config.yaml
model: "self-supervised image encoder"
dataset: "photos of plants and fungi (iNaturalist)"
train_examples: 45211
image_size: 32
crop_scale_min: 0.2
horizontal_flip: true
translate: 0.06
color_jitter: 0.6
method: "simclr"
arch: "vit"
norm: "layernorm"
norm_position: "pre"
hidden_act: "silu"
head_dim: 64
fused_qkv: false
bias: "all"
qk_norm: false
parallel_block: false
inner_norm: false
moe: "top_k"
drop_path: 0.15
kv_group_size: 2
num_experts: 4
moe_every: 1
expert_mlp_ratio: 0.5
experts_per_token: 1
shared_expert: true
patch_size: [4, 4]
conv_stem: false
layers: 12
width: 384
positions: "learned"
pooling: "mean"
projector_hidden: 512
projector_out: 128
projector_hidden_layers: 1
temperature: 0.3
residual_init: "none"
optimizer: "muon"
muon_scale: "original"
learning_rate: 0.026
momentum: 0.95
nesterov: true
orthogonalizer: "polar_express"
adamw_lr_other_params: 0.00085
max_grad_norm: 3.0
max_steps: 5000
batch_size: 128
epochs: 14.2
lr_schedule: "linear"
final_lr_fraction: 0
warmup_steps: 100
weight_decay: 0.02
adamw_weight_decay_other_params: 0
Rows from block 3, named by matrix and row number. Each number is 50 + 10 x the weight over the matrix's rms, rounded and kept within 0 to 99. All counts start at 0.
# fc1: shared expert up (model.blocks.3.mlp.shared.fc1.weight, 192x384), inputs 96-191
fc1.40:36 54 47 46 61 50 50 47 42 59 55 51 66 46 49 54 75 47 50 48 41 48 45 48 25 53 53 53 54 66 51 38 63 23 32 58 45 47 39 65 28 53 47 42 55 52 57 51 60 38 55 50 51 43 37 47 45 30 49 64 63 35 44 69 57 58 56 50 50 50 54 60 47 55 45 41 72 64 58 50 49 61 58 51 58 48 56 75 39 60 44 48 51 50 57 61
fc1.41:49 42 21 49 46 45 42 62 55 48 69 54 65 51 26 44 41 40 59 58 54 57 46 45 27 53 51 59 39 55 68 40 68 50 54 55 44 53 39 35 31 48 60 38 46 56 56 61 40 32 57 52 62 39 54 50 41 58 37 62 35 53 51 54 28 43 51 35 48 51 56 61 48 32 35 62 53 38 47 38 66 45 55 37 68 49 46 70 69 68 43 75 43 40 52 34
fc1.42:61 47 35 41 61 51 44 62 30 27 51 56 49 71 51 55 54 52 56 58 44 59 53 63 43 58 40 70 68 56 45 48 29 38 54 56 59 42 32 56 45 46 59 43 49 41 54 52 56 35 42 49 58 49 58 41 57 53 41 57 50 37 30 55 40 63 51 53 52 42 51 69 56 62 57 32 64 53 43 43 60 68 54 50 71 62 64 48 32 47 69 52 66 47 28 49
fc1.43:45 44 58 48 52 51 54 51 73 52 64 16 56 52 46 54 40 42 59 51 48 45 59 63 46 47 60 53 59 40 40 59 47 50 37 61 43 63 60 59 49 49 53 36 54 48 61 61 50 44 63 53 64 51 56 53 41 29 37 51 44 42 46 35 47 64 37 58 44 48 60 57 53 48 23 67 49 33 82 39 45 37 55 49 49 66 47 62 59 34 41 39 39 41 57 56
fc1.44:48 52 48 54 46 40 52 33 38 48 38 75 48 50 62 59 56 38 58 52 47 43 52 64 52 48 28 41 45 54 49 62 49 52 53 57 74 52 55 34 49 57 56 45 34 56 58 54 52 53 43 49 41 69 58 60 41 39 59 55 40 55 49 52 54 54 55 53 49 50 49 29 59 52 49 40 53 55 46 38 74 60 56 47 29 55 59 50 63 56 45 41 59 54 40 40
fc1.45:56 66 42 29 47 64 54 54 47 68 47 57 52 76 39 68 34 36 66 42 46 45 47 51 43 50 65 47 31 56 48 20 53 51 59 71 50 41 48 43 57 47 55 72 58 61 29 57 40 57 66 49 49 54 51 37 45 56 47 49 57 57 54 52 40 51 59 54 48 49 67 50 66 33 68 59 42 42 43 72 20 58 44 51 55 64 48 64 52 65 56 29 54 29 62 44
fc1.46:43 60 47 47 62 49 56 41 45 46 63 69 43 53 46 30 62 46 56 53 60 64 57 58 60 40 29 42 65 36 56 57 51 39 70 41 46 51 38 50 58 62 45 55 39 58 37 52 42 48 42 52 60 54 46 52 67 38 44 53 58 57 17 66 57 52 47 42 44 42 64 37 46 53 55 50 50 69 54 44 36 55 69 42 33 46 45 63 53 56 72 49 56 58 48 39
fc1.47:45 24 44 32 63 51 50 55 65 54 49 60 48 52 44 53 61 58 54 68 46 63 44 44 66 49 67 29 57 49 53 50 45 57 44 44 58 45 46 31 33 53 28 52 61 55 46 55 56 55 30 52 48 50 52 64 37 58 52 59 49 52 41 41 65 68 48 50 52 46 49 67 51 41 46 45 55 52 59 48 69 68 43 46 41 53 51 56 45 43 50 40 43 38 33 43
fc1.48:44 47 37 43 49 62 36 65 54 60 23 50 54 38 47 54 41 36 44 45 59 57 44 57 35 60 54 32 46 53 61 41 59 56 50 48 33 43 51 61 43 46 53 42 47 39 71 60 38 40 53 46 67 27 55 49 41 34 25 74 46 51 49 49 50 59 62 42 50 45 46 31 48 48 62 37 50 44 58 69 65 52 52 53 51 62 39 42 45 62 62 41 54 55 49 57
fc1.49:48 63 73 43 50 52 50 30 47 37 51 34 50 74 54 53 39 63 54 43 38 30 55 61 48 52 54 29 59 40 54 29 40 62 32 53 56 57 47 80 50 75 53 42 45 54 43 70 57 46 46 51 52 48 66 50 54 36 56 51 63 44 49 62 52 57 51 52 23 72 22 48 30 37 52 71 58 61 63 48 29 65 66 46 40 52 50 41 38 63 52 68 54 44 56 60
fc1.50:54 58 50 46 53 61 56 56 63 45 27 61 54 75 54 60 77 35 65 54 45 51 41 47 68 50 64 37 45 58 62 76 60 57 67 60 68 48 49 43 59 61 36 57 43 68 46 36 35 51 62 55 46 41 36 41 42 48 28 28 40 68 44 34 51 49 38 55 53 44 53 58 69 56 60 47 44 48 50 55 47 53 52 26 43 52 51 45 53 51 52 40 52 55 38 51
fc1.51:54 29 37 45 13 62 65 67 53 46 58 58 57 40 49 61 49 56 31 35 49 61 31 26 55 74 45 35 60 25 56 33 44 59 58 39 28 34 55 51 53 50 47 52 31 43 57 62 44 53 58 66 43 52 28 49 48 55 72 42 62 79 55 47 29 39 42 52 46 52 62 44 50 60 60 40 58 61 29 69 58 42 43 56 54 48 51 43 80 39 49 50 48 53 64 52
fc1.52:51 39 61 49 59 47 53 48 55 42 52 35 63 51 59 43 49 55 69 51 44 52 46 58 52 52 35 45 38 61 39 76 39 50 35 39 73 51 40 41 68 52 50 71 49 54 39 52 27 51 66 50 44 54 66 62 37 50 42 50 48 44 43 31 49 39 44 65 59 49 39 57 46 59 55 49 53 38 55 44 43 65 50 47 68 52 41 43 52 30 57 28 45 48 67 39
fc1.53:49 47 40 50 66 62 44 51 53 55 40 56 46 41 27 53 62 66 66 60 53 42 74 49 39 56 25 47 63 60 38 54 47 53 53 61 56 45 56 52 41 57 33 45 42 35 38 30 53 52 45 53 39 48 42 59 51 43 40 62 37 43 48 52 42 32 52 38 44 54 51 47 41 67 56 45 52 50 45 58 46 35 39 43 29 55 54 59 47 62 33 42 47 55 49 57
fc1.54:57 47 41 47 48 44 39 50 49 39 48 51 44 70 38 35 44 44 49 43 59 48 45 52 48 34 70 63 63 44 66 45 40 66 73 48 49 47 48 60 50 46 46 49 66 56 60 51 40 39 54 59 46 54 52 62 45 41 52 34 47 49 48 40 45 41 61 38 44 49 63 63 61 56 51 50 44 56 39 51 51 55 58 40 46 63 60 34 57 58 56 51 48 45 52 50
fc1.55:44 44 38 41 30 59 55 68 52 67 48 53 53 65 58 37 50 51 58 43 43 49 34 71 27 58 38 67 38 29 40 59 36 47 62 43 55 35 53 51 37 51 32 57 39 51 52 57 43 41 41 61 47 39 58 36 41 45 48 66 55 59 48 34 54 42 48 59 49 40 44 46 60 39 54 46 67 63 43 42 44 52 57 72 73 46 60 30 37 56 56 49 54 59 47 51
fc1.56:76 58 68 48 60 53 56 61 53 49 51 57 57 64 47 36 45 63 59 42 53 53 51 51 61 49 56 52 60 39 55 58 50 46 49 63 56 53 31 65 45 62 46 34 39 59 46 55 64 51 63 59 53 59 60 52 51 44 52 58 60 41 58 58 62 63 42 40 23 60 49 56 50 61 38 32 55 68 58 46 40 40 57 65 39 51 44 39 36 43 57 47 66 40 62 50
fc1.57:48 51 66 58 59 40 57 52 70 32 40 58 51 57 48 32 58 45 55 59 67 59 63 52 48 38 52 49 43 47 58 42 57 42 56 50 64 61 57 59 30 45 52 66 52 48 38 59 56 51 49 66 54 53 37 67 31 53 64 41 63 44 55 40 54 46 45 30 34 54 45 51 52 54 43 56 45 55 44 39 38 39 61 28 45 60 39 46 64 57 32 52 44 49 39 55
fc1.58:43 76 54 53 43 56 56 34 60 35 42 49 55 49 49 55 69 66 56 34 47 66 54 56 34 53 55 63 44 61 41 56 49 40 29 43 52 43 54 32 61 47 68 51 54 57 43 42 60 60 49 54 38 64 48 40 60 37 61 38 43 49 52 34 51 31 48 54 61 44 38 40 53 59 37 61 35 42 44 55 56 50 53 57 50 52 51 56 40 56 54 48 70 31 45 42
fc1.59:53 50 41 55 69 42 48 33 45 79 47 43 53 48 57 53 48 41 66 63 44 51 55 56 49 55 53 40 48 49 45 45 57 58 42 61 56 66 54 43 35 26 45 33 52 53 58 47 46 31 57 44 63 50 58 40 32 41 32 60 55 30 49 49 42 40 50 61 47 66 67 44 36 56 32 56 45 47 73 46 41 55 69 55 56 68 57 60 45 28 60 52 46 56 58 47
fc1.60:40 47 40 55 52 45 53 42 43 45 55 61 49 49 42 62 56 42 58 59 40 62 57 51 52 44 38 53 49 63 32 65 36 54 58 55 51 40 46 40 48 52 53 26 61 46 38 58 48 30 49 49 51 37 62 54 51 55 50 37 52 66 43 46 46 48 49 55 55 47 49 63 59 53 65 66 44 53 34 50 61 50 54 47 59 49 51 59 56 44 69 42 58 41 40 71
fc1.61:42 60 46 47 68 57 49 60 55 58 51 39 45 63 45 35 63 44 51 61 40 45 40 52 54 61 50 48 43 51 47 49 59 41 42 51 46 44 61 62 55 61 49 59 51 50 38 31 51 50 44 65 51 59 51 50 34 44 51 51 34 37 39 44 45 56 38 52 28 70 46 45 39 45 55 47 56 55 39 34 41 56 49 29 56 45 38 55 59 51 62 50 42 53 46 55
fc1.62:52 44 30 44 50 50 27 53 39 64 52 47 64 29 47 73 55 45 55 52 42 49 46 49 72 73 32 64 40 64 39 36 52 60 48 42 52 45 45 60 55 50 55 50 44 42 60 53 55 55 44 54 57 46 62 54 40 64 59 35 58 45 62 51 73 39 35 43 51 51 33 45 69 59 73 48 43 60 60 46 51 60 58 55 63 50 59 39 54 43 64 59 43 57 28 54
fc1.63:50 40 55 52 45 64 46 58 63 37 67 60 47 68 70 38 53 54 66 60 32 56 58 72 64 51 52 35 44 52 62 51 48 53 39 53 49 39 64 59 54 46 60 45 57 41 49 52 37 37 43 68 56 56 50 45 53 36 40 46 67 47 56 77 48 52 50 37 42 31 49 33 39 52 47 73 42 61 50 41 43 28 67 59 30 65 40 69 31 46 78 61 44 56 31 45
fc1.64:45 43 46 35 48 54 55 48 57 59 48 56 54 41 50 50 59 43 53 52 39 59 37 48 60 46 30 50 40 40 42 49 52 53 55 55 51 56 50 34 47 29 58 65 42 37 38 59 37 51 38 50 49 48 55 43 39 59 59 51 52 47 46 49 48 41 34 43 51 47 57 38 57 39 42 40 58 45 55 53 61 56 50 35 48 44 59 58 54 57 56 52 46 52 53 43
fc1.65:42 45 44 32 47 65 56 45 58 45 60 54 47 43 58 47 51 46 57 60 59 57 29 40 63 70 53 45 32 26 44 52 47 61 49 44 45 39 67 55 33 56 36 52 65 51 50 46 44 42 55 47 60 48 55 67 58 63 57 44 57 57 41 18 55 48 35 58 28 65 67 55 50 68 53 57 50 47 46 81 60 43 45 55 52 45 53 54 64 52 39 34 51 62 59 51
fc1.66:58 57 41 48 62 50 54 55 59 59 44 49 57 49 53 53 47 45 52 40 54 56 55 60 52 50 55 54 55 55 65 52 39 40 54 44 59 54 50 52 39 50 50 51 56 45 40 37 49 44 60 31 62 45 50 52 65 29 53 56 41 63 50 54 41 25 59 55 53 41 51 44 53 51 57 69 41 47 54 42 36 35 38 68 31 56 75 66 44 48 43 41 62 35 56 48
fc1.67:42 67 42 55 37 54 37 48 62 55 56 45 69 64 32 50 66 54 61 36 52 48 56 53 32 32 60 52 49 40 30 60 57 57 53 38 54 49 42 51 46 55 59 51 49 54 42 60 45 59 57 61 57 55 57 38 51 52 53 56 66 36 47 36 38 41 48 46 71 58 42 66 37 60 57 31 38 49 48 57 50 58 52 42 37 46 36 46 51 35 52 49 58 44 34 63
fc1.68:56 57 46 50 59 36 51 54 59 41 38 37 70 30 69 46 31 52 68 40 60 55 68 61 23 60 53 51 54 46 56 46 61 37 35 70 65 50 50 49 59 50 57 69 25 44 49 48 40 72 51 52 41 68 44 50 57 68 49 41 56 39 52 51 36 50 53 64 45 44 55 47 52 61 55 36 42 37 60 46 48 76 67 50 42 42 62 45 49 40 53 48 58 67 66 50
fc1.69:43 70 47 41 46 42 36 46 56 57 60 59 46 62 49 40 55 45 61 34 55 45 50 54 47 49 32 52 54 62 58 36 57 48 35 47 54 52 56 39 46 52 54 61 44 58 60 54 60 37 56 54 36 46 49 53 52 49 45 50 57 51 46 43 31 53 52 66 37 59 62 27 50 66 46 64 58 53 58 64 43 70 54 52 61 44 45 69 49 65 37 52 46 41 54 51
fc1.70:40 59 62 50 54 46 63 29 58 61 47 43 49 45 45 33 52 47 53 34 49 43 38 32 68 25 61 53 51 54 46 33 69 46 51 40 53 49 44 63 60 53 47 59 40 60 47 44 56 60 50 55 65 42 42 54 50 46 48 54 47 63 37 48 57 32 57 61 49 67 51 39 37 66 46 36 40 51 52 37 42 55 50 56 40 65 72 42 57 29 54 56 72 55 83 47
fc1.71:68 40 61 43 39 53 42 33 56 35 44 60 62 53 49 47 60 50 44 67 36 62 42 42 58 58 41 67 56 64 31 31 62 52 27 41 48 55 37 35 50 48 48 67 37 55 33 52 85 42 56 38 62 59 65 51 58 48 45 44 51 47 36 35 45 52 55 69 57 62 48 53 56 45 53 54 72 38 64 38 46 82 53 48 43 57 59 49 48 48 34 40 55 45 60 40
fc1.72:48 52 43 45 45 19 65 50 55 61 47 59 58 39 44 40 47 65 73 49 55 54 33 51 40 53 62 59 55 63 52 65 31 64 45 49 33 52 51 56 52 46 60 53 48 43 52 51 39 29 38 55 54 67 48 56 49 51 51 62 42 52 38 40 62 46 48 44 72 46 64 38 78 46 54 52 62 38 49 27 45 44 60 40 46 37 45 47 60 52 50 57 40 54 53 52
fc1.73:43 40 52 44 52 43 51 45 54 55 45 54 48 53 66 48 55 45 49 53 43 53 60 29 60 47 48 49 59 45 42 45 49 64 36 56 44 67 51 39 47 51 60 37 46 47 57 55 48 39 52 67 38 50 51 62 61 54 52 45 46 49 48 31 34 50 48 46 42 43 38 33 51 61 68 49 53 51 51 57 55 37 49 41 51 43 47 48 72 37 47 51 63 38 44 47
fc1.74:46 60 64 50 55 49 41 50 49 52 51 41 54 41 58 34 49 53 56 54 53 50 63 54 47 47 55 63 70 46 39 53 45 51 51 39 53 60 52 35 56 31 53 39 62 57 52 41 51 46 49 49 62 44 53 35 40 39 30 64 66 44 42 61 54 61 54 48 49 54 48 65 51 46 36 55 66 43 49 25 43 58 54 61 45 46 53 59 54 64 71 53 34 46 50 62
fc1.75:55 54 58 30 57 39 44 49 30 72 56 39 58 66 42 62 72 63 26 66 47 45 61 27 68 48 80 43 46 68 51 50 46 45 49 65 60 37 46 52 37 67 58 55 47 53 46 37 59 54 33 36 71 46 57 50 55 62 53 54 58 39 41 27 45 48 42 53 35 50 66 43 67 28 63 51 54 50 43 43 41 57 48 41 55 61 42 59 63 46 52 54 56 50 51 56
fc1.76:31 54 38 32 42 44 51 47 59 62 32 44 59 50 55 52 46 56 62 54 49 60 50 54 56 61 62 35 66 43 38 46 51 53 54 46 58 64 50 58 50 39 45 64 47 50 49 39 36 43 58 74 61 54 43 57 40 39 53 47 59 33 56 41 37 31 53 52 60 39 42 44 29 70 59 56 47 46 57 47 60 44 47 43 45 44 60 61 49 62 42 53 42 67 58 48
fc1.77:50 52 45 50 45 64 48 73 51 53 44 45 38 54 44 61 59 54 35 52 40 59 57 40 64 68 21 60 54 52 54 50 39 35 36 47 67 60 45 74 41 54 51 58 49 60 45 49 49 48 51 44 56 62 57 54 41 35 31 61 41 39 60 50 39 49 57 44 43 56 53 40 49 41 54 48 45 54 46 48 46 36 35 51 43 50 48 47 60 50 54 63 36 51 53 48
fc1.78:58 54 43 47 34 61 45 40 37 52 59 34 63 54 42 56 46 45 53 59 41 54 44 32 45 72 41 47 50 59 53 53 47 42 37 56 62 40 65 67 56 54 36 33 56 69 56 61 48 47 41 43 46 44 39 42 52 63 79 48 60 46 57 58 66 42 49 53 54 60 60 54 50 52 62 34 40 44 49 26 54 48 54 56 44 60 54 40 63 56 55 45 65 61 44 51
fc1.79:51 38 54 53 61 54 47 58 46 60 55 50 49 38 50 44 58 48 42 54 52 46 47 39 65 52 41 49 32 45 60 47 45 36 44 42 64 46 34 44 66 48 35 59 47 47 52 43 49 41 61 50 57 57 58 44 39 59 42 32 47 49 46 33 50 64 39 56 68 58 48 37 51 54 57 59 52 54 65 57 41 52 48 34 60 44 49 50 50 51 60 29 31 70 59 58
fc1.80:54 65 49 60 44 33 62 53 65 48 64 50 45 36 47 61 45 62 35 64 63 44 40 55 35 43 47 41 49 32 47 54 66 62 42 73 53 50 78 32 56 48 49 58 51 52 42 49 48 39 53 54 63 53 70 56 50 46 44 42 70 39 65 41 52 34 61 42 54 63 58 53 39 66 47 36 41 45 54 34 55 43 56 42 46 38 43 56 50 30 38 54 44 73 67 68
fc1.81:51 49 42 50 67 42 55 44 41 42 50 39 38 64 68 49 44 54 47 63 52 48 60 58 51 55 43 48 52 56 54 59 48 36 51 47 54 43 42 58 54 56 56 54 42 54 49 45 37 43 39 47 66 37 40 61 52 48 73 57 72 51 48 58 55 45 48 41 42 45 38 33 28 72 67 47 49 63 59 41 47 48 63 53 53 57 56 40 47 52 68 47 63 49 56 48
fc1.82:51 46 37 45 46 54 50 55 39 50 51 55 53 50 50 50 50 41 49 49 45 49 48 43 42 83 51 41 40 54 58 42 52 72 62 52 65 52 44 60 63 74 48 37 30 55 42 48 38 46 61 67 48 43 59 48 52 35 75 61 38 50 50 65 37 47 40 63 46 62 64 45 38 52 80 43 37 49 70 45 43 33 56 62 68 50 36 40 45 39 53 71 31 30 47 66
fc1.83:48 63 60 47 72 50 56 35 52 44 50 47 58 46 66 56 62 27 52 52 28 42 68 26 42 58 50 48 44 39 40 36 27 53 35 47 41 51 55 64 65 50 38 50 47 49 59 46 42 57 43 41 68 40 36 60 44 26 61 61 48 58 58 53 46 50 43 65 59 53 51 37 39 59 69 53 42 50 60 35 43 24 36 48 54 42 44 53 46 53 74 55 44 50 56 55
fc1.84:61 40 44 59 47 50 55 57 61 39 65 80 60 71 49 49 50 78 36 55 53 44 73 62 43 50 45 59 48 38 55 70 43 41 66 62 45 48 44 55 44 45 31 47 46 54 38 63 40 47 32 54 66 47 49 28 47 65 47 58 49 66 51 49 29 61 47 25 69 61 77 42 32 56 67 75 53 37 37 34 48 39 39 32 58 39 54 67 44 60 41 38 17 56 54 44
fc1.85:45 48 34 59 46 66 50 56 48 67 68 64 25 52 58 63 57 45 52 58 51 52 54 42 59 48 50 53 49 41 50 51 59 42 48 53 46 53 54 46 28 53 46 59 38 63 41 70 72 52 51 47 48 50 45 56 33 45 58 48 44 47 45 47 41 38 52 53 66 51 60 49 39 50 60 54 44 41 73 44 53 44 51 57 45 58 49 61 66 63 36 50 46 48 52 65
fc1.86:51 67 51 61 35 45 45 73 50 45 52 49 55 44 31 60 51 32 36 59 38 49 46 46 45 55 55 45 47 47 70 35 50 56 45 45 41 43 40 48 47 40 34 57 50 54 45 50 64 43 52 58 57 43 58 50 36 48 32 47 53 66 43 66 56 56 40 41 60 54 53 59 36 61 43 33 56 50 41 48 35 75 49 58 46 60 60 68 50 66 40 50 43 48 40 40
fc1.87:47 60 30 39 53 51 48 50 50 52 47 31 63 53 46 46 49 53 61 59 54 43 44 75 46 42 48 44 47 51 48 36 51 42 45 41 45 51 47 37 40 36 63 54 56 32 49 49 55 39 44 48 46 57 47 41 57 34 29 45 45 39 37 44 57 53 60 47 61 63 45 66 37 53 48 57 60 43 57 46 52 44 58 59 44 49 65 46 50 50 72 54 37 37 41 52
fc1.88:56 52 59 45 57 60 55 47 46 41 48 46 61 64 36 60 42 49 54 43 55 44 58 46 37 41 50 52 37 62 56 58 30 38 47 55 51 33 31 27 47 52 54 38 35 46 57 57 56 47 48 53 44 66 65 53 49 71 52 42 50 50 46 39 64 51 48 61 43 56 56 59 43 33 47 41 58 42 59 46 51 60 56 27 48 72 35 62 42 44 55 46 49 55 35 48
fc1.89:67 57 42 40 44 55 43 33 48 58 36 57 56 65 45 57 60 29 43 52 39 57 45 48 59 57 57 54 46 57 55 46 53 49 45 40 60 46 39 68 40 55 46 53 78 56 44 63 25 33 55 42 53 41 55 64 44 67 45 42 55 44 48 50 63 47 42 43 48 58 48 75 48 52 57 44 49 60 43 46 49 46 46 48 60 52 56 38 63 55 42 41 45 49 34 48
fc1.90:53 43 47 58 52 56 41 50 37 45 56 51 40 48 62 58 55 51 42 55 64 47 63 47 44 46 54 54 54 48 28 41 48 68 47 53 56 62 33 41 29 46 61 57 43 49 49 48 63 41 47 52 60 65 50 47 60 60 40 44 37 41 45 51 45 48 38 56 47 50 56 31 49 63 64 65 42 57 36 48 50 73 57 58 47 49 40 54 52 64 48 56 28 62 47 45
fc1.91:54 37 61 34 61 50 45 58 48 59 45 58 52 43 50 38 38 50 50 61 46 64 54 38 51 56 58 42 67 61 47 38 55 51 40 45 39 62 46 40 50 48 30 62 41 54 40 49 51 56 58 41 47 52 52 44 60 36 48 70 62 41 57 48 31 37 54 50 39 72 40 42 50 51 55 63 50 55 49 58 55 61 61 47 28 59 55 66 40 25 49 48 47 38 53 51
fc1.92:47 65 43 40 48 30 48 30 48 54 58 34 33 48 49 49 38 61 58 43 51 48 38 48 50 61 29 59 67 69 49 69 44 52 49 40 57 66 41 75 63 35 60 46 35 48 49 47 60 33 46 50 73 72 42 57 42 67 38 59 58 44 54 55 58 44 50 69 42 88 52 47 29 68 57 42 64 52 45 42 26 50 42 60 67 37 68 58 56 37 52 64 58 51 53 33
fc1.93:52 45 31 58 57 41 66 48 38 54 44 66 58 54 39 66 28 55 40 48 47 66 59 59 46 53 41 63 39 51 46 49 39 37 44 40 51 33 60 48 51 58 52 45 64 30 52 45 27 45 44 56 48 51 41 58 63 61 69 59 34 46 60 47 58 51 40 39 51 51 52 37 49 54 50 33 44 54 50 55 67 28 40 46 38 41 47 37 47 42 30 36 60 33 74 38
fc1.94:57 41 36 45 63 64 51 56 63 23 60 60 52 59 64 71 57 61 50 37 33 43 55 51 46 51 61 62 47 56 69 59 65 43 59 40 43 65 47 59 57 67 56 54 44 57 71 38 51 35 51 29 43 37 56 48 50 42 47 56 42 62 58 47 45 60 54 55 45 51 37 46 56 49 66 42 44 49 40 49 52 38 30 48 37 61 66 62 58 50 55 34 50 35 53 54
fc1.95:51 52 60 53 47 57 51 45 38 45 43 55 52 53 49 50 58 35 52 49 47 44 50 65 49 68 55 63 57 48 53 54 33 49 59 45 30 51 46 42 52 53 52 57 42 49 61 51 60 59 52 49 55 51 51 54 46 47 54 50 37 59 55 49 59 37 51 42 55 53 34 52 50 56 43 46 55 54 50 50 31 59 47 55 35 40 45 47 70 40 50 49 68 34 43 45
fc1.96:49 50 51 48 56 55 60 37 47 51 48 43 27 51 43 42 49 66 52 35 44 71 52 69 53 37 49 71 51 55 46 50 53 41 46 62 58 54 61 56 39 64 42 39 63 43 43 50 55 46 57 56 49 34 57 53 33 31 44 51 60 45 50 49 64 55 46 33 33 50 52 56 49 45 49 56 51 57 66 44 40 46 52 42 54 32 59 48 35 58 54 53 47 63 52 42
fc1.97:40 58 34 39 45 59 65 43 57 45 39 54 52 54 36 64 43 51 35 48 56 41 42 48 56 42 47 49 51 47 53 52 56 51 51 46 51 45 47 46 44 51 32 66 55 51 59 40 56 45 46 50 43 49 52 44 47 41 37 54 47 48 63 49 56 49 65 42 64 65 51 54 58 66 47 37 41 57 53 54 54 50 40 47 38 55 73 61 38 42 48 52 35 36 52 66
fc1.98:29 75 44 63 57 45 49 62 47 55 40 47 35 65 55 29 58 46 47 33 49 52 39 44 50 63 55 40 60 58 59 47 41 48 46 47 50 50 55 44 58 47 59 41 53 25 38 58 72 40 60 51 62 37 32 73 38 29 46 54 63 55 56 48 49 65 35 41 47 58 45 51 45 44 50 41 53 62 52 61 45 16 35 44 43 54 34 61 50 78 32 52 39 48 32 64
fc1.99:57 39 50 52 58 56 45 65 52 47 50 59 46 47 52 35 55 41 64 58 49 65 47 35 61 41 42 62 49 54 39 55 33 48 43 49 50 58 59 42 63 43 72 61 52 57 48 35 38 44 42 46 60 52 48 52 55 36 55 43 43 19 41 42 42 51 38 52 51 43 42 26 48 46 81 64 51 48 57 54 54 35 48 41 69 41 60 52 34 50 47 59 56 46 45 74
fc1.100:48 57 53 46 44 58 42 52 60 57 52 40 52 19 34 46 65 58 43 55 70 43 54 41 46 77 54 43 64 52 26 59 48 58 43 48 42 52 62 43 42 49 60 58 37 51 46 50 66 61 47 35 50 36 43 54 40 51 33 41 56 47 33 55 44 56 44 44 47 54 47 67 47 55 43 54 58 44 68 51 42 51 42 63 54 41 48 52 54 59 43 60 44 50 24 43
fc1.101:62 62 51 53 42 60 54 46 52 52 45 56 58 68 53 53 33 63 50 57 41 39 57 57 41 52 51 50 31 57 62 44 50 34 40 28 43 57 49 52 50 51 60 60 43 69 21 39 54 46 59 48 70 48 60 35 61 43 63 51 46 48 49 60 58 60 49 44 66 48 36 50 48 43 23 46 60 44 45 41 40 42 58 50 55 64 45 53 44 29 60 54 50 57 45 36
fc1.102:38 48 41 57 30 41 44 47 63 54 55 42 48 60 47 56 25 53 51 63 64 33 46 41 36 42 69 70 41 48 43 37 55 50 40 62 55 53 52 48 47 45 55 47 40 39 67 56 58 47 54 50 68 63 49 58 62 53 58 62 49 48 48 40 39 42 49 44 45 53 51 35 44 51 48 21 56 36 63 40 63 48 52 61 56 48 55 49 53 58 58 58 48 59 51 66
fc1.103:36 53 42 42 58 36 39 61 50 60 62 52 37 46 58 38 52 48 65 48 48 41 60 46 46 31 40 25 47 46 54 48 55 62 50 49 47 60 43 41 45 57 54 48 52 65 53 51 56 24 41 35 66 49 39 54 60 54 54 46 50 48 40 43 56 46 48 39 53 55 48 35 41 62 54 32 55 55 66 44 60 38 47 50 46 49 58 66 61 48 48 62 54 27 60 52
fc1.104:77 43 43 45 57 31 59 50 59 60 51 45 66 45 32 52 33 62 57 55 38 66 52 62 55 52 48 43 53 48 36 75 49 47 48 48 49 63 49 28 56 70 57 41 48 29 50 37 45 39 76 49 58 48 57 52 53 45 51 62 57 32 38 40 42 52 54 44 50 44 53 58 34 46 53 49 60 53 52 35 66 28 57 35 60 35 53 50 70 35 72 51 42 36 41 40
fc1.105:40 35 50 42 49 52 52 60 73 36 67 45 58 45 35 66 60 45 60 48 55 32 38 45 46 37 61 51 51 49 32 52 66 40 51 49 55 49 38 46 47 66 40 29 53 66 38 45 50 50 50 55 52 82 46 66 55 65 52 42 49 59 41 16 64 40 17 46 38 53 49 49 46 53 52 43 59 44 55 52 56 41 59 34 45 51 31 49 59 54 62 46 48 36 37 43
fc1.106:40 68 50 54 69 61 43 49 63 64 52 51 54 47 47 61 29 64 41 66 42 49 45 46 48 37 41 42 67 50 32 65 51 56 50 35 50 52 52 56 40 27 53 55 57 55 52 37 44 42 51 59 52 30 46 58 50 33 39 55 46 64 55 52 39 55 49 39 79 50 70 51 60 50 37 52 42 48 51 47 39 70 54 56 77 39 54 58 44 65 49 54 41 50 41 56
fc1.107:37 42 67 49 50 41 52 67 41 38 45 68 47 50 52 41 55 46 53 47 55 71 42 51 46 52 57 43 27 45 44 69 62 59 52 34 54 60 40 48 36 51 64 38 62 34 70 48 29 56 39 61 37 48 41 68 31 54 33 47 53 51 54 62 62 51 24 59 65 51 25 70 42 54 49 40 52 48 57 73 53 38 36 57 56 42 26 34 79 50 43 53 42 63 17 59
fc1.108:57 43 53 60 43 46 50 40 37 45 68 41 38 36 48 45 56 45 56 44 54 56 51 55 38 59 46 48 41 46 50 59 28 39 68 54 45 54 36 51 58 37 53 60 52 46 33 54 46 39 43 67 60 43 55 58 52 47 43 55 49 56 48 51 56 33 48 60 57 59 27 49 55 40 49 36 48 44 51 53 41 51 58 57 52 52 51 38 40 50 45 47 62 29 54 43
fc1.109:41 45 51 50 48 52 46 40 46 38 43 62 48 43 49 69 56 43 49 40 41 49 46 63 46 50 54 49 51 54 42 62 55 73 56 35 66 53 44 37 28 51 40 48 53 49 43 56 41 52 67 55 36 60 53 44 53 62 32 47 41 51 47 55 55 51 49 51 49 62 50 39 51 54 44 56 46 55 60 52 49 52 64 49 52 49 41 55 48 49 53 40 31 47 54 57